From a checkpoint of a small image classifier.
Model: 10.7M parameters, widths [80, 160, 320].
Training: 11900 steps, batches of 64.
Rows from block 4, named by matrix and row number. Each number is 500 + 25 x the weight over its row's rms, rounded and kept within 0 to 999. All counts start at 0. Numbers have three digits each. After the name is the row's rms in percent of the matrix's.
# pw2: token mixer project (model.blocks.4.mixer.pw2.weight, 160x320), inputs 64-127
pw2.0 087:565470471498502484507508520444504521553500504528488487502510502488499498474557555505485507476484561498467452497478524499518445511502488509488460499503486515506497509545490504513437494514433495
pw2.1 106:512504449499502477499519452502504568521497490557482510525477488466527500547502518518503512450552503503553494536493479491493493504492520459464467505512509518514499483487506525492499478493504484
pw2.2 096:502500510523495484474537496510504490520512510464520495508522526450502493485504524536492525467507501494491499541451464535481492488510488524466474491489482517521522477498520544461503518475502510
pw2.3 125:505514473502503498511517481504504535523523502520479470538483510489585503516513524563488518490519513498521495510478509497520497500496518492484478500501463496550508480494473537533488495490484498
pw2.4 086:469509494526503500488530473542501489483518511523507518482517512476457510505476493495505519495534464502545535523498450518491521499498509512507488481508509494503521497473538545434541510503540515
pw2.5 094:515499532459487520501457566482501487497496482465514499512492491513514489508506483510532489510454517503436488496518494514472499498503483491513525506506503504486504505514501427552482502500476497
pw2.6 122:501508521476483520515472560493501490494475494489506509492502499527504500523500502469521462535443502510432498488534519500490499492501470489540505504490510476456478519504495444527501521499494489
pw2.7 121:448520479501506494497496482551503517469522500528505469527505503487545484516459467547507517490512452503518552521471484497508542496496517486478518495505468499546523486454502510503557487507564509
pw2.8 108:515499466499510508511512431484510559533495501546482485531470476493530492540520530521499512477578511507566480519496527488515486500493514478467463495497495486510515499511487522522481471498481500
pw2.9 114:504477515512484497498503502502507460506496498486509532453521489513422513491501509444487469512515500499502495493517502503493492499495480514526491491507534484447470539512514497427500515511507501
pw2.10 095:561449498513494496484507506454501505573506488486510499485497509506499500506552570479468500493498560498497437511476511493504443497507484506491435509503494518495498507544491507501442516492432504
pw2.11 091:484510476511534531518478487512488528467495492517468514498535504526486484450485486466489496513523482504514518467513546483531520501465504546503514511489511485494500501497472489535516472516525488
pw2.12 094:440532524493506508496495486558498470439484497465501502497490504512501494531445438497511481523510437501516559509537490496488553508492506485504553499501501470487492495456497500502567502484565499
pw2.13 107:509503524482486500508469537485498492488482491472512532480489486486475507494507484466540495518486516520466493518521500513458501497510490497524522493493549498450500505522524438506481496493484488
pw2.14 123:485511488470485515524481504514500534502477505547505516485482478527503502549491502463532483509485486507493506489538518484491504515487498476522494498493539497466464527480496456510515484501513495
pw2.15 087:515509487478510478499477532482499524511510494521504468539526503478567487518521511546523516470458526500459482512479483508489485501504516483491497497496483532540510490517507460541471480500467512
pw2.16 085:502475507490492502502529434500504489515487499466520519456478493499434504510507521439474487504595512506575487509516517487515494514483490509484479505501509498468470536506487525466501524477499495
pw2.17 102:493501478515499496509529433506503531516503504517484486530495498486520489505506507531473519482549497500578508506480517488521503496497525492452478504502482502548514486492495556502506482493499503
pw2.18 087:453519521503513512504501482537493457448483503457492503499500522536480499490466447481493470536516439496522553487545515492506556513491505502509558504502497474485481515469485508508550496517557506
pw2.19 130:460517513489501488481494498538492484441511497490517491505519507474482487452452450514480520470519460488511545527478472521497547497511508522458543514493475513549534484482507529486540506483542505
pw2.20 083:479504479517493510513518446535504504481511489519497529487512511487476498530483498490488482523537467506557532510529472502493517493492512503505481500505535476488489501479518527430531508497530504
pw2.21 092:512502485496514502533514430477504548524505486536475491518482485496525487551524522534484496470579517502569477501506528491518483483464518489465469505503497481503510495507484514525476468497479493
pw2.22 084:493498489476529550495441517486510525479483492524480491485496485521494484491490473480528499483485501515480514464528547467515506506477478513505547515501485471485503479513485440551501490479508489
pw2.23 123:518499517484500522512485529487494517525489510509503496510503492529537500522525526511520489535460518509461479481513539487504482500489479493553480492490495500474487506506487464546479521495479483
pw2.24 092:548495516506501514503494533453503479536485491449490528475490516502459503471536533457499491503478549496464453483491527502489455504508471505499486513499538487459502500542493503498445510484447489
pw2.25 083:483496470523492506497532429521504531501510506549493521486503491488468512521481517489487503494547481505566499512494493489516505505499509505500473495497511486498496498480518548431522499490529490
pw2.26 101:517484475492505475514498466475506540500492490544494506493531475468480502509504510498502501431568526497537479492499487507505487495489516496467482489506511508506499513521529467462477467504486510
pw2.27 080:540495531499496477496490524459494501518513504468496473518514501476525496486534516519490522471477540500476454516458506523492471479515473517482498500494472482525559464543499491535456503450441496
pw2.28 110:515496529481494507503479543478493474501476499469511516484504485519477502474513493466521472522483520493449494481541510486485499503503487514537518499496513494451494502518508447515483502491482497
pw2.29 064:458514530514507506487516459548495473466488491466515541482473500511466506515446473475502490530547458509539546499535496503499539472496499501507508513504532464477501483454518524460558514488557503
pw2.30 086:461510520517505527515494477531498490489472507492497500494482508550504512530473497488481472540499460496522529488540531479506521518486485504508503519500497474474458521465471511519535511522537508
pw2.31 080:427526504506512504501502481565485478450492507493509501509501510500501501518449457516513485514519431500524573505532480489492554486492517501508531496493486482506488503447516510488572500509574513
pw2.32 125:508493505512502498497515470485489465498486513471489524485504513510460514446509494470450499494543510495534493490507507497512489514518513523470519488501511505494491510515488543468484493524494498
pw2.33 094:559488471499513500532516484455508531558494498512475483546499512479558491534555540532474501484531553502516452508494506489504456511486520487479454508501472501526501495537489516495448486497443496
pw2.34 127:493502494493476495503500502503512522493480495544528516470472479487447519516498499454549484477492492521495501529524466513470506504508493481506499482510550500449484527492518474469509487513507485
pw2.35 086:493496476504496511512525404508493530508521508533484495503497506485500494517501507511482503506564491504597500515493503485498498494502522496480473506497499496507503481490515542459516495485514503
pw2.36 096:465550472496507506505490506533498519469521509528488480556497499496594490492471459572525518518484462495493539496484493499485540504494504486506540497504484490539521471460497500538529478504522487
pw2.37 104:499498498492512506518471504489496503496485497521480517471506495528444504482503494462490460488508496491490509450540523478521504509491463528523501506502512486464494528507487476490492493508503493
pw2.38 074:563487476502494492495501519447507520547502488513493500491500486477489492474550533497500516469490563495475436510477512509494448505503486510483480510504522514487503499548484488510433487483429489
pw2.39 160:514488540527506519495510508492493430495488508431510521497521547513470509429506500484446492519495509495489490493514479495483491506524500537505510512495499482497493480510507532454491520514489506
pw2.40 105:556479475516505513520518489450501522570516493527483498533506504466525503507550557523481519467514557502503444511467496501502444492500508501483429491495487507516509503526500525487444493510433502
pw2.41 111:497510487490510510506502467502515549505506487543471493528460471503558500565499511533525511520523502519535497517501514501502495499500521462493475487504495490505507485497495499546500493494494488
pw2.42 136:483508490481485480487513506521519533497510490532526500508490485456515498549486506513547506459496486503500504540481458526466509501508511474497490487504525529501522504480537485477518517487509512
pw2.43 110:461519506478499506501473522544503502473510505488498490484491491533514483480465473501527514533462462497467537476490544482530529506488480499519528507497485490483520495467476498549540535497546489
pw2.44 093:504512534495485532498483546492504452496499481448520515464496519482472502485504505475544488518471504509446490500504480492449490499503469494527515481490533473465520493512510455481490500491489478
pw2.45 102:428529519497504502504487491559493470441496501478503496502491504514516487513445437506514493517504439495504566501525490498485565504493505497503568503499501486503496494458499490505563495500580508
pw2.46 080:565466527501506491494504503451504508554492492475504492499491514489520504525563547507468492494509560495494447516483515500506448490516493495490456508513493511495497510553495486512438522469429511
pw2.47 107:526492482504493483502509499482496521539530500521502489524513505457547494509518537547503533459502533503498473516448478512505468489511516498489463501501464516543534477518510522494477500489460499
pw2.48 070:475509490512488529511524437533496510493491481504513537469478496523472494555476500494504475540532469516559530497527497507487510508495502477520480503494527458462485514472505536448536501501536490
pw2.49 087:547486510499486476484494520454501492528509490478500512493517501455472501455530512480496505463496549494485460510467487518500470496511488508478503495517524520492520483544508503475446491475442500
pw2.50 111:522507497498517517516503461475508541528484502532468492528477474529544505543521521514504494507541525507540480494518547489526480502480506468489471505504497485489499497511474492561473481493465492
pw2.51 111:436537524490496504496496491557497468437501499458497514496505514505495501512446437497515484516502438494518562513521471504498551491496499496506568498504512495498495496448508495487564491491567504
pw2.52 090:486510481512516466491524447523487499498499505500488508517489489478492498458483481492444513472542487493544517516489478500502521500526538522457521494504492549521502514489511535473517492530520530
pw2.53 086:529503483486504493495480513458497528528503507520488486536503503482567495503531526548497510478491543494487476509477507499491472496495523481482493506504465502531522486534487468548466477500446493
pw2.54 111:568476480505499499504512504450500524572505502524507499506507493495514501495555560508482516491502565499492435502472515494502437500512502506499428499502488517516511504541498504499435505498433497
pw2.55 079:510505488513511480505505471485488515511507477503502506525517499466537471518514495542446493448542518489539500505494497500523500493483515519446507534505440507541525513506505523509494488489495535
pw2.56 132:522502556525503533500512521473503426503489498414498527484499533521489506448518500465480487555490526501480480504520505501475486486520500515511518501498529475472477485520499509488479505516474509
pw2.57 093:492508476510498482496549475527499514527521481510488483511491488511534507529497537547486507511496490484512507491491519500523494496518494517509448512497474523518503522465472576492516521516508520
pw2.58 112:524475506515488479496541467475494470510484503470517523486514516457444506498523511482456481452547525502538475517514480527494481488493509509475488499507496525489495520525518515432475508502478521
pw2.59 096:478497496522488515511528456512507481487498497504512533473493494488441512512480508461494487508548483495542516515520476507501510506488489505513494487503529479466473516483508536422525499492527491
pw2.60 078:534486490491504480498477533472497519530498502514483478519500503508538500497539521520486496485469545501458460494475534501516467499499493500488484517495465501526509506539471480572460488498452486
pw2.61 098:486500506514491536505525463513516517498481492498492534474472475536441524481491502442509489538536484500544508497526530500501507507500513500513494494501539457458482519485495532476516498510520489
pw2.62 120:492506497494484485475491476501514516487488487502519511501482508440475502514492486491517508439539498496526502547488439525467507507490510477447508489500509504516517489502532497461503477487501501
pw2.63 090:437534525490497508495494491566501470448490504461508511494494498525483498526439440489509487522507428505520561511533485496490551497496498502509547502492510496479497498449508499502561504485574505
pw2.64 099:493503522503510534489471540493496472475474507462500517467510491530455508456498472448526490540474496497461511478522517490496516505498475504532542496502517484448497492499499457519502504508505488
pw2.65 088:531492475489510488509492518471496536536492506525480463541503517486574488507537516558496508476480530504477477502474514498512476505492520483481482506502460512539515496520488481548456478504459499
pw2.66 082:547498462492509504513500511449494546546502504542480487538501505487551496491544533549491511475493555492488457493466516494498457503488516492488480496498466500522507506537476487534444480514440497
pw2.67 134:504502487471504495526480503492518534505489488549502496514499481495529486555507505513532477497502508498485493506535489494487492492492490477520489487508504507485487506506497437517489491480489495
pw2.68 090:561466475499500490514497513434500531558512500534504488509504503489517501484556550509485526474489565500481438508482525506501432506505497494497454509508490515505508497552498485507432489499426495
pw2.69 118:516506459499509486517510474482505550517507503544483472547491508469568492533514503557490520457532522495529488513486484498512491500476526482455488494504463500549511473508498517531481465502477504
pw2.70 096:468552478496509506504483516526504519461526504542490474557499508488588494495468457577527525502469466490483535503479483500486538489509512488500535497501486495544530467458523494533527483503522495
pw2.71 104:515510479470521489504473519487488529510495509526493478529511503489558486525513510545511503484465512492475490509490486495484492494495517489488486489497472531534511491506510460562479482509491511
pw2.72 090:432528528505503506502489483557500467444481498463500505498488518518495505525446440497502474515504435501525566504534484492491553498489507493516547502505498486491492498453503505511561503488572512
pw2.73 079:531498503473490489506482546458504511545484490480495509492492491507509486493542530478521490509465548494447450486499519506480458508512459508520487510507519505462498513547485452549452515489450483
pw2.74 098:503494524482504489490468557480496480477481510471506516491501492526485499446491471469504479517465512489440502479531506493498508494500497512502554489513504498479494502520497447538489491514493498
pw2.75 108:487492461480486486501486510503520533488504507549539479510513489430484488543484493529528512437494486496482506527466456528475500488496478497482490502495489516524527502502529458467517497481511503
pw2.76 107:501484525503484510506508487492501469500492501474511529446499480510418515492494494427493478519530493510524503496526506500497496508503489512512507496503542490440477530510503510445499521488509494
pw2.77 112:434535523496501495484498485563493478443497501468511502504498512503491497519445434502515494509508441499514564510519474496484560492496510494502562496503505500496501492457505487493564497492573504
pw2.78 114:492485456509506451494509457513498540509513507554497494506510487478488503498495503506476526444536494488536508501473488493538504518514527509461477502508489524529514510488507546473516478516519507
pw2.79 114:504503533519492515498528516502503443512513497432506484495501524545531497488502503510468492590470505492476502505504541492522499494512494502525508524503486493505489505495480532514501542517503500
pw2.80 103:553482476506505495503505513448502524542498504534492489513502483491521502458541554515498522490491557499482452489475536496515454506511506506496452505503480516522516497539487508523443501500440495
pw2.81 074:515496516489495491500479596483503493513504497477519490512528493503505502491523506491526505476414528482411484490491483522501479501504487510494498496512482521505501504519493455535475513519463505
pw2.82 107:491511483495502465494503473517491541501499490541512486524500506459537488547491502545484497422521491497526518518490475512515516506483508496457487513507454512539506509486514488510505493488507518
pw2.83 080:524499472490506496497493527471494527516500499538486465535502507477566495505522520563502511466456533495468462503476480496509481497491519483477489494500459515550524495516497476541469485510458502
pw2.84 104:534502522485514508500470517459496502509480497470480485519482497535531492477528493508503519518495542494472475478503543482507477497497495491489534516493477482504506467540476470579459485496465490
pw2.85 114:492501537512501493485487554497493448487504506440508491492504519514487503424499486490484509520470498496446513494482507500513508505514479515497528505495484514513510498499496513512506532508505499
pw2.86 071:475512467528509519512523430530500507472516497536482512495484521504494506504473482492481502524558464504569539510510482488515520490491527496507497498503495486510501485464497548447547486495549504
pw2.87 129:514509528474511521510462537475495485500478493463490497513494502523531484511517489512523486550469525500466490496525516497497492491500498501522533507504486480497505484524481450564474509482475498
pw2.88 070:554489515503497502496503514461501500533507500470505492495483500505531504518537538512505505524491547504485440526485534494487448479522487490514481503498502503478495474533478471530456523475439501
pw2.89 103:513513552488504508484492535484502449503481494421495490518482514529523492449510484497480501515471517492460502502502519500496496506501490507486539516493484500507505483519484478557481514503485498
pw2.90 102:508494493504504503501510478503485527533488521524492505484533495519475505493521536476483470484515503508520495455520542466542488526488490512524442507504506496481468550490485516476497496516495509
pw2.91 103:534463485531482496532519494464504479546497506508512506487506509514481523555538563467480478517509533507511456494526510489496452509502471488523431510503520499487454540520511521455467505502467503
pw2.92 147:499498510543515508482519493501498456494508513454500506491512534498478512442496493493459520500502500497506506517468488512489504493518515526467512510497496490522515473503502567482504511504505510
pw2.93 092:436527539502496499491496489559493470438487499458514512487489506516472495520454445473519487517509440498512560507528481501496552491493489495509556505491511494487496493453503506494564509484571509
pw2.94 087:468508473524497494493513454539500516472520505539506486510510500475512503502471491520490511496540465495555528523483477509496518495492527499491506496500498493530519480474519547460549495503535508
pw2.95 105:448498477524499479486518475548498496461523500516518497490515494470472505490456482502509508481512450502524539514487475513513536496508513500488505500511502505519507499458513540455552509504557504
pw2.96 077:519500504507507461498485581477502497521484513504497473506517505494498513465524513501513503467433525492423478482486511503516490512504491506492500498511460532523508521525490483543478506521469505
pw2.97 103:533495471492497501534505494471497538542510489538477486539473506510570508566529527536515503517495535504504470496504514496505473490495507468510467501505482490507488500515491497531469484486467495
pw2.98 064:557497501497506475490480560454505511523503506495494482518506496489526509475537522500497501470458552494439456482489502504516472512504484514496482491504492527495496525530477471557443487501437502
pw2.99 112:445528517482507498488478520544498496437486498484497492507481493511520491502456440508527489503492445497491564482526511490493563504487496488496573510499491478500506500467489477541555498488565497
pw2.100 111:478502503505485486457499523528490485489525515482527482506504515482525507475479500529511534504455479492469520518454483514495517497517501521489508487506469511537524474482518536505529515496525512
pw2.101 101:552493510511508501516522494457490503539501504496486484532498520499553500482540528527478524509513559497502451494484532491519454498508520497492477508500475496509514486538485513535446492492445503
pw2.102 104:560490494515522507535532474448487513560476517502481494545488521504533511520553546531453480489535560507524457504512511497521453508491505496483451495502487479513489511531488542493438478508444505
pw2.103 076:493508515500496488520507533503519490491486494484520489494467513478517506487485493492527537504491495491478513550482472538470512495513511484480511479514522509512530448508508494531503509475506494
pw2.104 084:519499515468494497509472568471506491504479493473502487505511484501514496502518502491516484504447529492425473484518505508489488500489483498515522508506498509487497519530482447550473507508465506
pw2.105 063:455505508513506523497535444544503473494506521497514536487488511506471511505458500489483494529549459507561533523508473494507529482499531510515481486497514472500503477465518543443537500493542510
pw2.106 090:481497504511496534495526443523516493486500477504491524482476503508458513488482484472502498508555476508558520515516483489487511499496506498495515490505538461462500486487496534454525481510526483
pw2.107 097:488505473510494483494509441521496502492530491493493515508499494470494501487486491500490505473561484491562505528485479507484516505498550497459510513508526518522520491488524522458523473508520510
pw2.108 084:495470535497481501490500494506504472484487492473535524443489463518411507489491502419521491520516489508510499506516534493490504515513488506514501496505542492460472535506499487465509522485519493
pw2.109 083:544474466496495496504498511462497518559519504529500497513527515471512509485549550518480531478494548494484449489460507501516449503503499514488442489496474522518524501544504509490443498499433493
pw2.110 093:546433505512494497494517484460501498544489487473505509449504494499437503513538555436476484488524549507529453512503508491520442499502498528489447496500507507475483520547489507486465513490464516
pw2.111 073:470500498525487515493522464529498488487494503487512535475492504509454516513470503471493495526536467499540528493514493501502522515492488504517478503507511476481489515466511546445544510513529496
pw2.112 086:488505520506487501473480593505500473487516495485530489484537517485498493498493491508524496501412495501405502498482478510490508501504477520537515502503483508501507492492513468500511540494500497
pw2.113 098:497506467498486516500525455516509549509525482548499485512478483483531495567493515540508519498528476509550505527472489507499511488505509472496472501489497496522520487481496524494523501490515490
pw2.114 079:518499468499514499516477529475499528506499509539468463560523514480580491531516510568493502465440528494472482494479485514504485489494516494490490490486451514544514480506505487545478477526471508
pw2.115 097:439519534496492492485490492560496471433494501458508488484494509515485498485444440492511489528500435503507559502520499494501555493501493507505565512500505488497496494463481497511566508488572504
pw2.116 111:508498500472505494523471483483505536491479490550489502513494463497520475531505488501517478493540507487523497487531521501502499497492511493507521501510513514479494520513477431534488483494493492
pw2.117 111:564465500504498492495512506447496504561489490499491511483511499504462512495554553466475494482497570508492438494501519498517440504512493516501447497504510516477491513553494505490439509491432502
pw2.118 120:518505468492503489508509488483509532512516486524491469537489504456557494542514505556495519439520517507516487526480477510493490497489517491463481509512470510545516485511509499512477476479482504
pw2.119 101:502487538507506508495485564484482445508503506434520494487532518526498499437499499489488493539460509489438495473496522503504494511510473518529504511507475494497496513515505495523490539502490513
pw2.120 109:480495497516517456482507468525488509478521494514508490528513490475507498484479477542463506458524481496537518518464464514505514495509524527470514519502456513545520487492515531492526516503531518
pw2.121 092:473498489504494502497495481519503488473485500509512510481502512495451507520480474468503477500514468501526527502535470494508529511474499488496515498509518501479471523490512498449526483510537497
pw2.122 088:475507518510487512483514480526495457476500495475512537456502490508430511485468491451505498524545468504540521503519484502495521507498491509517521502508538478462481499484515528446531516489533491
pw2.123 063:473491500517513511501534423543496506488494513515509511494483506506489498507484501501459500537551465510574527520503505490506521501495516506508476494492492486502507494468508542460542515509552503
pw2.124 105:565474487500492495512502513447500529563508503533504505497497488496518507510554563499492516494497569501491432505486516498504442497504491500505425504506495522494496513547496493507429501492430502
pw2.125 102:483498445511492497492520461532513544504527500554497483511492497489521514563490513542495511478513474501535511528473467522519507507513513467490469501515488505537500501471491553490532489494525503
pw2.126 142:465504486510499467482505512540500501482517502498529481503511515466486501490467487520501512466486465494481541535455458521486530500517499512464502501492474526541516495468519533479546526490545514
pw2.127 114:482504514488515488476489536522504492484511513479515483489509487522514490455482486514517502517448480489450521463484528484534523499532478518518518493498464510504516502487489489534516531496523493
pw2.128 092:558481481494511485511492517448504537548504505537490489520496492496541500491548541525504512492490558501487458495472544491507446499493504499501470501506481509515514493546483487534443493499438490
pw2.129 089:426536531498506504503495482558497453439501503462505508494490502523493500524444454492508490533509435506519559510523478501479553501498505485506551503488504490491490499448504511500570519500570502
pw2.130 104:495479528501483506493502500502502469490495498487522527432502479512409512486500504422509482516509492511501499496506512504501502502509486510517504491501557496439488535503511499456509516500513501
pw2.131 136:500511479467499513522481485495511550496489489552484502507479470505525486561500504495547487505519499511518496492525525500505501505480521467518499496512522493477493511501484453541500473492494492
pw2.132 115:539501514518514504514517498462487485545501502464473490514503516524534503467534530515471515535497541498502459499476538487521456493517511518493482499493473495512510479522484529534459516506457495
pw2.133 113:518508496504505504519507484483501514544495501501473470537474500532569504535525532548485504537511523502516481487497543487522483502508509485510454508499477488520484498498468529541475508493477498
pw2.134 111:465508504497501501502492501528505479459482498485518516467495501518442502510478469453516462515487465497504535485545492507493543515495493497515542498499536496451465527473509483468538499517541501
pw2.135 082:448551494495518520512489493550495502459492508517478494537491507508557496501455441541519495519501452500498554479507507503496564511489498484503543499508480478518519493452487509525548488521563500
pw2.136 102:563468483508496495491511510450500519563518505518499499485510503486483505477555557491479511484503565505492436508476511498509432494505493510496433496498496514503506503547495519492438507492425495
pw2.137 091:523502513480507492496472565474497490510476508487489486513501488518517498483513503499506478500456527496437487483518539486499492500495494502503519493508470505485490517519476451562472490510472491
pw2.138 122:477503459495485483500490497528515553503521485577512472516504484474529506579482514519536498481491477508510525516478471509496511496498509493522463504497496517520491514466520485483528508495520513
pw2.139 088:545492525517492495508534481462494501563483505477479509534475490522542525510552564519454486524539553503521442516513529492508455501500532471495434481502506501494487522519487525496446489511440518
pw2.140 066:535499512472498468494462564466497483492489510502486470516529483498525509463517495501518519463450531488424478503497483513483481496498505498488526484507489554515507507526502430560468482500468512
pw2.141 088:456525530500499517501498486546500479461474493470501505485475510541478496519461462471514465537511449505514548496545505502497540505491494494515546502501518476467475511465496497505555509508559502
pw2.142 069:544488480484499473496466539460508518523508491534489470519511494474534483501530512534513508457468551502458463510469479500498471494497505494485502497500489524537527488553499465536466483485454508
pw2.143 088:526501488485507484494475539475486526518505513515490469540506500493561488495516507546503513480464530504455483490473516497516489494505498495480495499490466524538516499510473473569461481507473497
pw2.144 074:464512473508496555482499490543502559473482505572479509485470461506458517483467498470523501504523468510511523498512534498529535509513496502502489491488517455502503507477499504515530498484539479
pw2.145 097:499508522463486507482474570500507479475504480482532504498508518476514483509489477501531498505446497504442505518508453523462511495496498506518540495494516502495493491503524452498506514492499496
pw2.146 090:494503466489506475505532453512494545507522495558484484532488481486532487554504511534482487469541492485556504512496520498524504488494515490481466505488488532541492514493486540500513489503509504
pw2.147 088:557466491505489487508522508450508509549529505521499499499519505478503507495542559505482528473503556491489442517464493511495450484514491514491437495506492511518510487539506506476440507489431496
pw2.148 092:513503542486511508495470555479501464479483501452495503512489494533512500445502480494511503503471515499446491489510512498492499486505490517503568499511503500482510488523471459561478497509485493
pw2.149 100:436534523491498517501485500560499473446482495458509492500493505529493497522458445499501482528498437504508561488542503506492558507492495498507553523496504472502482508453494497506565508503565496
pw2.150 080:427538522500494513506504466568498460453496501468504511510490509508499509512453444500512499528518438506534562509519471504493557490499516502509541497496494484507500488455521521488555502497575502
pw2.151 109:436530517489497504497493493552501476429497495478507502504503506511506499502441433505518494515504435501510560500520478500491566503491508491507580500499504491505496498454507490506569496508570511
pw2.152 110:476515451497496471500500460526491565480510510579493487518486470486533501512484484525507515470530475492548519522475502499539522499496536486484502506521484524535514503478505511525526485502521523
pw2.153 066:480511513510504522515522443537505466487491501465514536476483505507457513509479499454481480531563463506561529510521499484489525504501493501514488503500515473461490496476517552451541519500540502
pw2.154 085:529487483479497483496483530475501537531522498533507492524496480477543496494522527532524535479475534503473478518436502506491475489517509487490497507505479518535540473522504486534471493480458495
pw2.155 110:504515465494508495515510481494508536506509503532490472560487518468584495531513507568490520470510512500508498527486476511510498494480526490464492503503455495547516474504494514528485480508485495
pw2.156 090:475513525499499513477477556512488465444497504462520505484513511527464503451476460473519496513441476496438531475509498503494530503496477513514582483506507495467515490499494458524531518498518477
pw2.157 121:520507541471501533512477531466509470500478484467493508514479502513523493524515480491519492543485523511470486517538503507466489489494495500519536502493503469477496481527498442544471498498473492
pw2.158 129:492513502471490524516471537507513518489493491521512501501487486517519485546497508502552473520450496509463502492533508496476500487499486478542497502496512488471493511488505426523506511495493494
pw2.159 073:432521510494497509509500478567477506468478502520508495510494487511536501535461463517509493514511438501526565497526491485500547511492521491502529492497482488518484515439510494517564496521564516