From a checkpoint of a small image classifier: depths [3, 6, 6].
Rows from block 5 of a small image classifier, named by matrix and row number. Rows with one number belong to one neuron. Each number is 500 + 40 x the weight over its row's rms, rounded and kept within 0 to 999. All counts start at 0. Numbers have three digits each. After the name is the row's rms in percent of the matrix's.
Before each neuron's rows are labels from the 100 images, of 14976, where the neuron reaches its largest size: "peak at" is the part of the image that holds the peak. Only what is clearly more common there than usual is listed. The data: microscope photos of single blood and bone marrow cells.
# gate: MLP gate (model.blocks.5.mlp.gate.weight, 480x160), inputs 0-53
# fc1: MLP up (model.blocks.5.mlp.fc1.weight, 480x160), inputs 0-53
# fc2: MLP down (model.blocks.5.mlp.fc2.weight, 160x480, transposed), outputs 0-53

peak at: middle left
gate.270 069:508516459508504508488500510481498523475477513502569467545489501501545486510527445513478421535504487550548475502506559553494448501424491468484445490474531523546499
fc1.270 071:513496567533563504506488528423490494504526555522499493523526455508472480512510526424526538511534486517506492503456534539548584566531551479499544476531501502463479
fc2.270 063:553469521514506508513479502564499573507471442493464544490486449498609500552476546543357462403469427538426443456513523483499559499442454494528460496532491467459468

peak at: middle left
gate.272 098:460497446502479501496487582524523568476561565534512554430497511587508554495508494531506518502471494481465560512521513530487552458542576497549507511544504495479526
fc1.272 084:472467423476440514496467525450511601520477467490489500517514509514575457556446545502512506508484571487512466458530544576435525413532466468494489461491537464538546
fc2.272 093:500531508466477534570508489487539394473507525535506460481582530478443486543492488511431484489432504454605497509493529413439505576477493466602437460555467501528532

peak at: middle left
gate.67 086:522511515512571526444508511536468436504529564522515479490481523486459511509564523516469476490528439525572483475473496420573500579466495495500579464454476511438522
fc1.67 089:488495473503530481485509469508499509523458523497489468504423499446420374452486530425449500506473469507529453504561520514491442439451429543509502485501409597526576
fc2.67 089:476494569452501464485524474472512403472480451512506518516506462511546461512485521520472491460474429516411440444496514474462457607489578492551484444520469474515517

peak at: centre
gate.455 063:507492568531458505493396486494492480523524492470505491501473496532449523600526419474507419479486608508520566499478515419496570569588592489549441507510540510515473
fc1.455 078:546527515513542520486514542496471649508523483584451467495471450504486543460503569500498469502510497469533508464456528537478558509571554455495510439516531531567484
fc2.455 059:539525477515497563472507502490417567488506477525513563509459568516467537519475609436471559519475593513513523547529455517532532572461458503485474476558458519447527

peak at: middle left
gate.56 107:459459487506468459561500493479471641515542470477453519560498516475553462529528455466484527501500509490504523543459481631444525436500526499435479485480526515528498
fc1.56 096:499479594517510478450509524484517477482619433462461479514492534530560491563561538527531519443478457509584548549465518537506453617461608514490565518592476478465524
fc2.56 097:455422561483528517519504461510556455509492538499511477489563512514514524547530569562465561537487436484510515512488430534514526454535523494584564534496499519365481

peak at: centre
gate.243 075:532497455493430425455483492529468507470435497445519488474557533540508408509505455529473445480470519520440506530520564617510487504541430544435463499524486479508528
fc1.243 081:466445509502535502456481450544537456475557430453466412495435476498481471551457419513517508462504508462527512574533512550504452469428580474501514496540437504501530
fc2.243 073:537542497486530469417541517548458556471471516490469560485442511501503512421499586480572536468525552502455509541511430481536453453531468489460500532451512502515464

peak at: centre
gate.423 074:555522509466477514475450562434470484493518460518552449515472464543561557526478433594509463473523401410500537465485514462422541516503491523491507453480506474420489
fc1.423 072:482522526543487506510519461442486577497565497551505506526510509473520466473492525557459518477507450623539462494455510441591522449559505530523559482553548534494584
fc2.423 074:482531615475502454469565492484486422491498486457501524473483503460485436472473514548513505444498545492466488538482490557474451456450428509502503559528534505578528

peak at: top centre
gate.5 098:452469494549518451462519476481528520551469455443463466537518505500491461494501526484509574546507534520465530506533484609516459391493460480462488494507440551488472
fc1.5 102:510500454470473510546551470483467502481492578525569446511551520455533466525455433455545479464524568527557497466470528538442457546467477538448410498522470556689480
fc2.5 107:485487431522478519488464496522463516503494479492522516531475492535481500495491526509516481519485667557517468469543529501557408435390449494461484492491486485574507

peak at: top centre
gate.180 065:476422467551498501570552526459438438507500507518466543414500474464469549447567474516529572529494468492496494457333455491460527558549486511468504548508476478544517
fc1.180 063:419419581486548497512476475509571510536511465465484501556464527545441547489480494525510487485465523499443464504512434573484491485480481487535516479472472620511426
fc2.180 066:531559436493528581519504544433441595503520533525520459488473470525488597505466484486533542417496504501529526470553535511473546563503511496511467464581500548552466

peak at: middle left
gate.53 118:526503422500456497555449534490570578470566492475483515473520518554615494553499532576543548509445493498460508503550522453502524416495525425525486489468504449459473
fc1.53 100:465468401560463491524491498461540539527522506487518509490468542480514513474507439432453475548487542526475516558528522563498502422555504501495514520493498485481542
fc2.53 105:523590592543517487409558483459462425498450460507481538510534519508456455477483561483502494480530534564570441487504492432499460582413441518541449493513479486573513

peak at: middle left
gate.316 076:575524431517489488456487542480519545471510494485480517462491535467496401564495445469477439484486571488584491520520512547574538494524496493430519547542506447471469
fc1.316 078:455546512490539530460489507477521493532471421524525540527491493538544527471429484504466521520471554556569441467492543505460469543419461533542467457521546575512528
fc2.316 077:504537623428479442457522543533510591553544482485478554531525531532528519538493470424457515532518468507583575503481529466490475474515570478480465542463482525394421

peak at: middle left
gate.178 078:512528470514483510502461508525513465480513571530475516489459537541490560489451537500539537596503484460528514464493520406472584541510553502499497501507570435503538
fc1.178 089:545472523529438532480457506432495438546573449447501456530453518554531471479450500486560547559515528547465473504465456580496494485498540555530515514489518485513499
fc2.178 084:475441520482481501474482421486547350550524565501548534548582493503462476486490461509422458520478488488546468500528506402481441516460511488544539518540396527475543

peak at: centre
gate.442 075:471510515504542482497522498463524540516476553465529462500417497512590550492563467532502486564519470488502542529515467410535500514526495547495508505509544441369604
fc1.442 076:521528398504485511502534538476509501474454475549484526450516479467463460494510570505493475475468481432522521502485538420509604469498477478461485489533562552550466
fc2.442 066:516521452480508463391422531391473563507504438507491550541412434523624523590511522537492456463524517552533525538564522548550478475506503545456488477565511483498532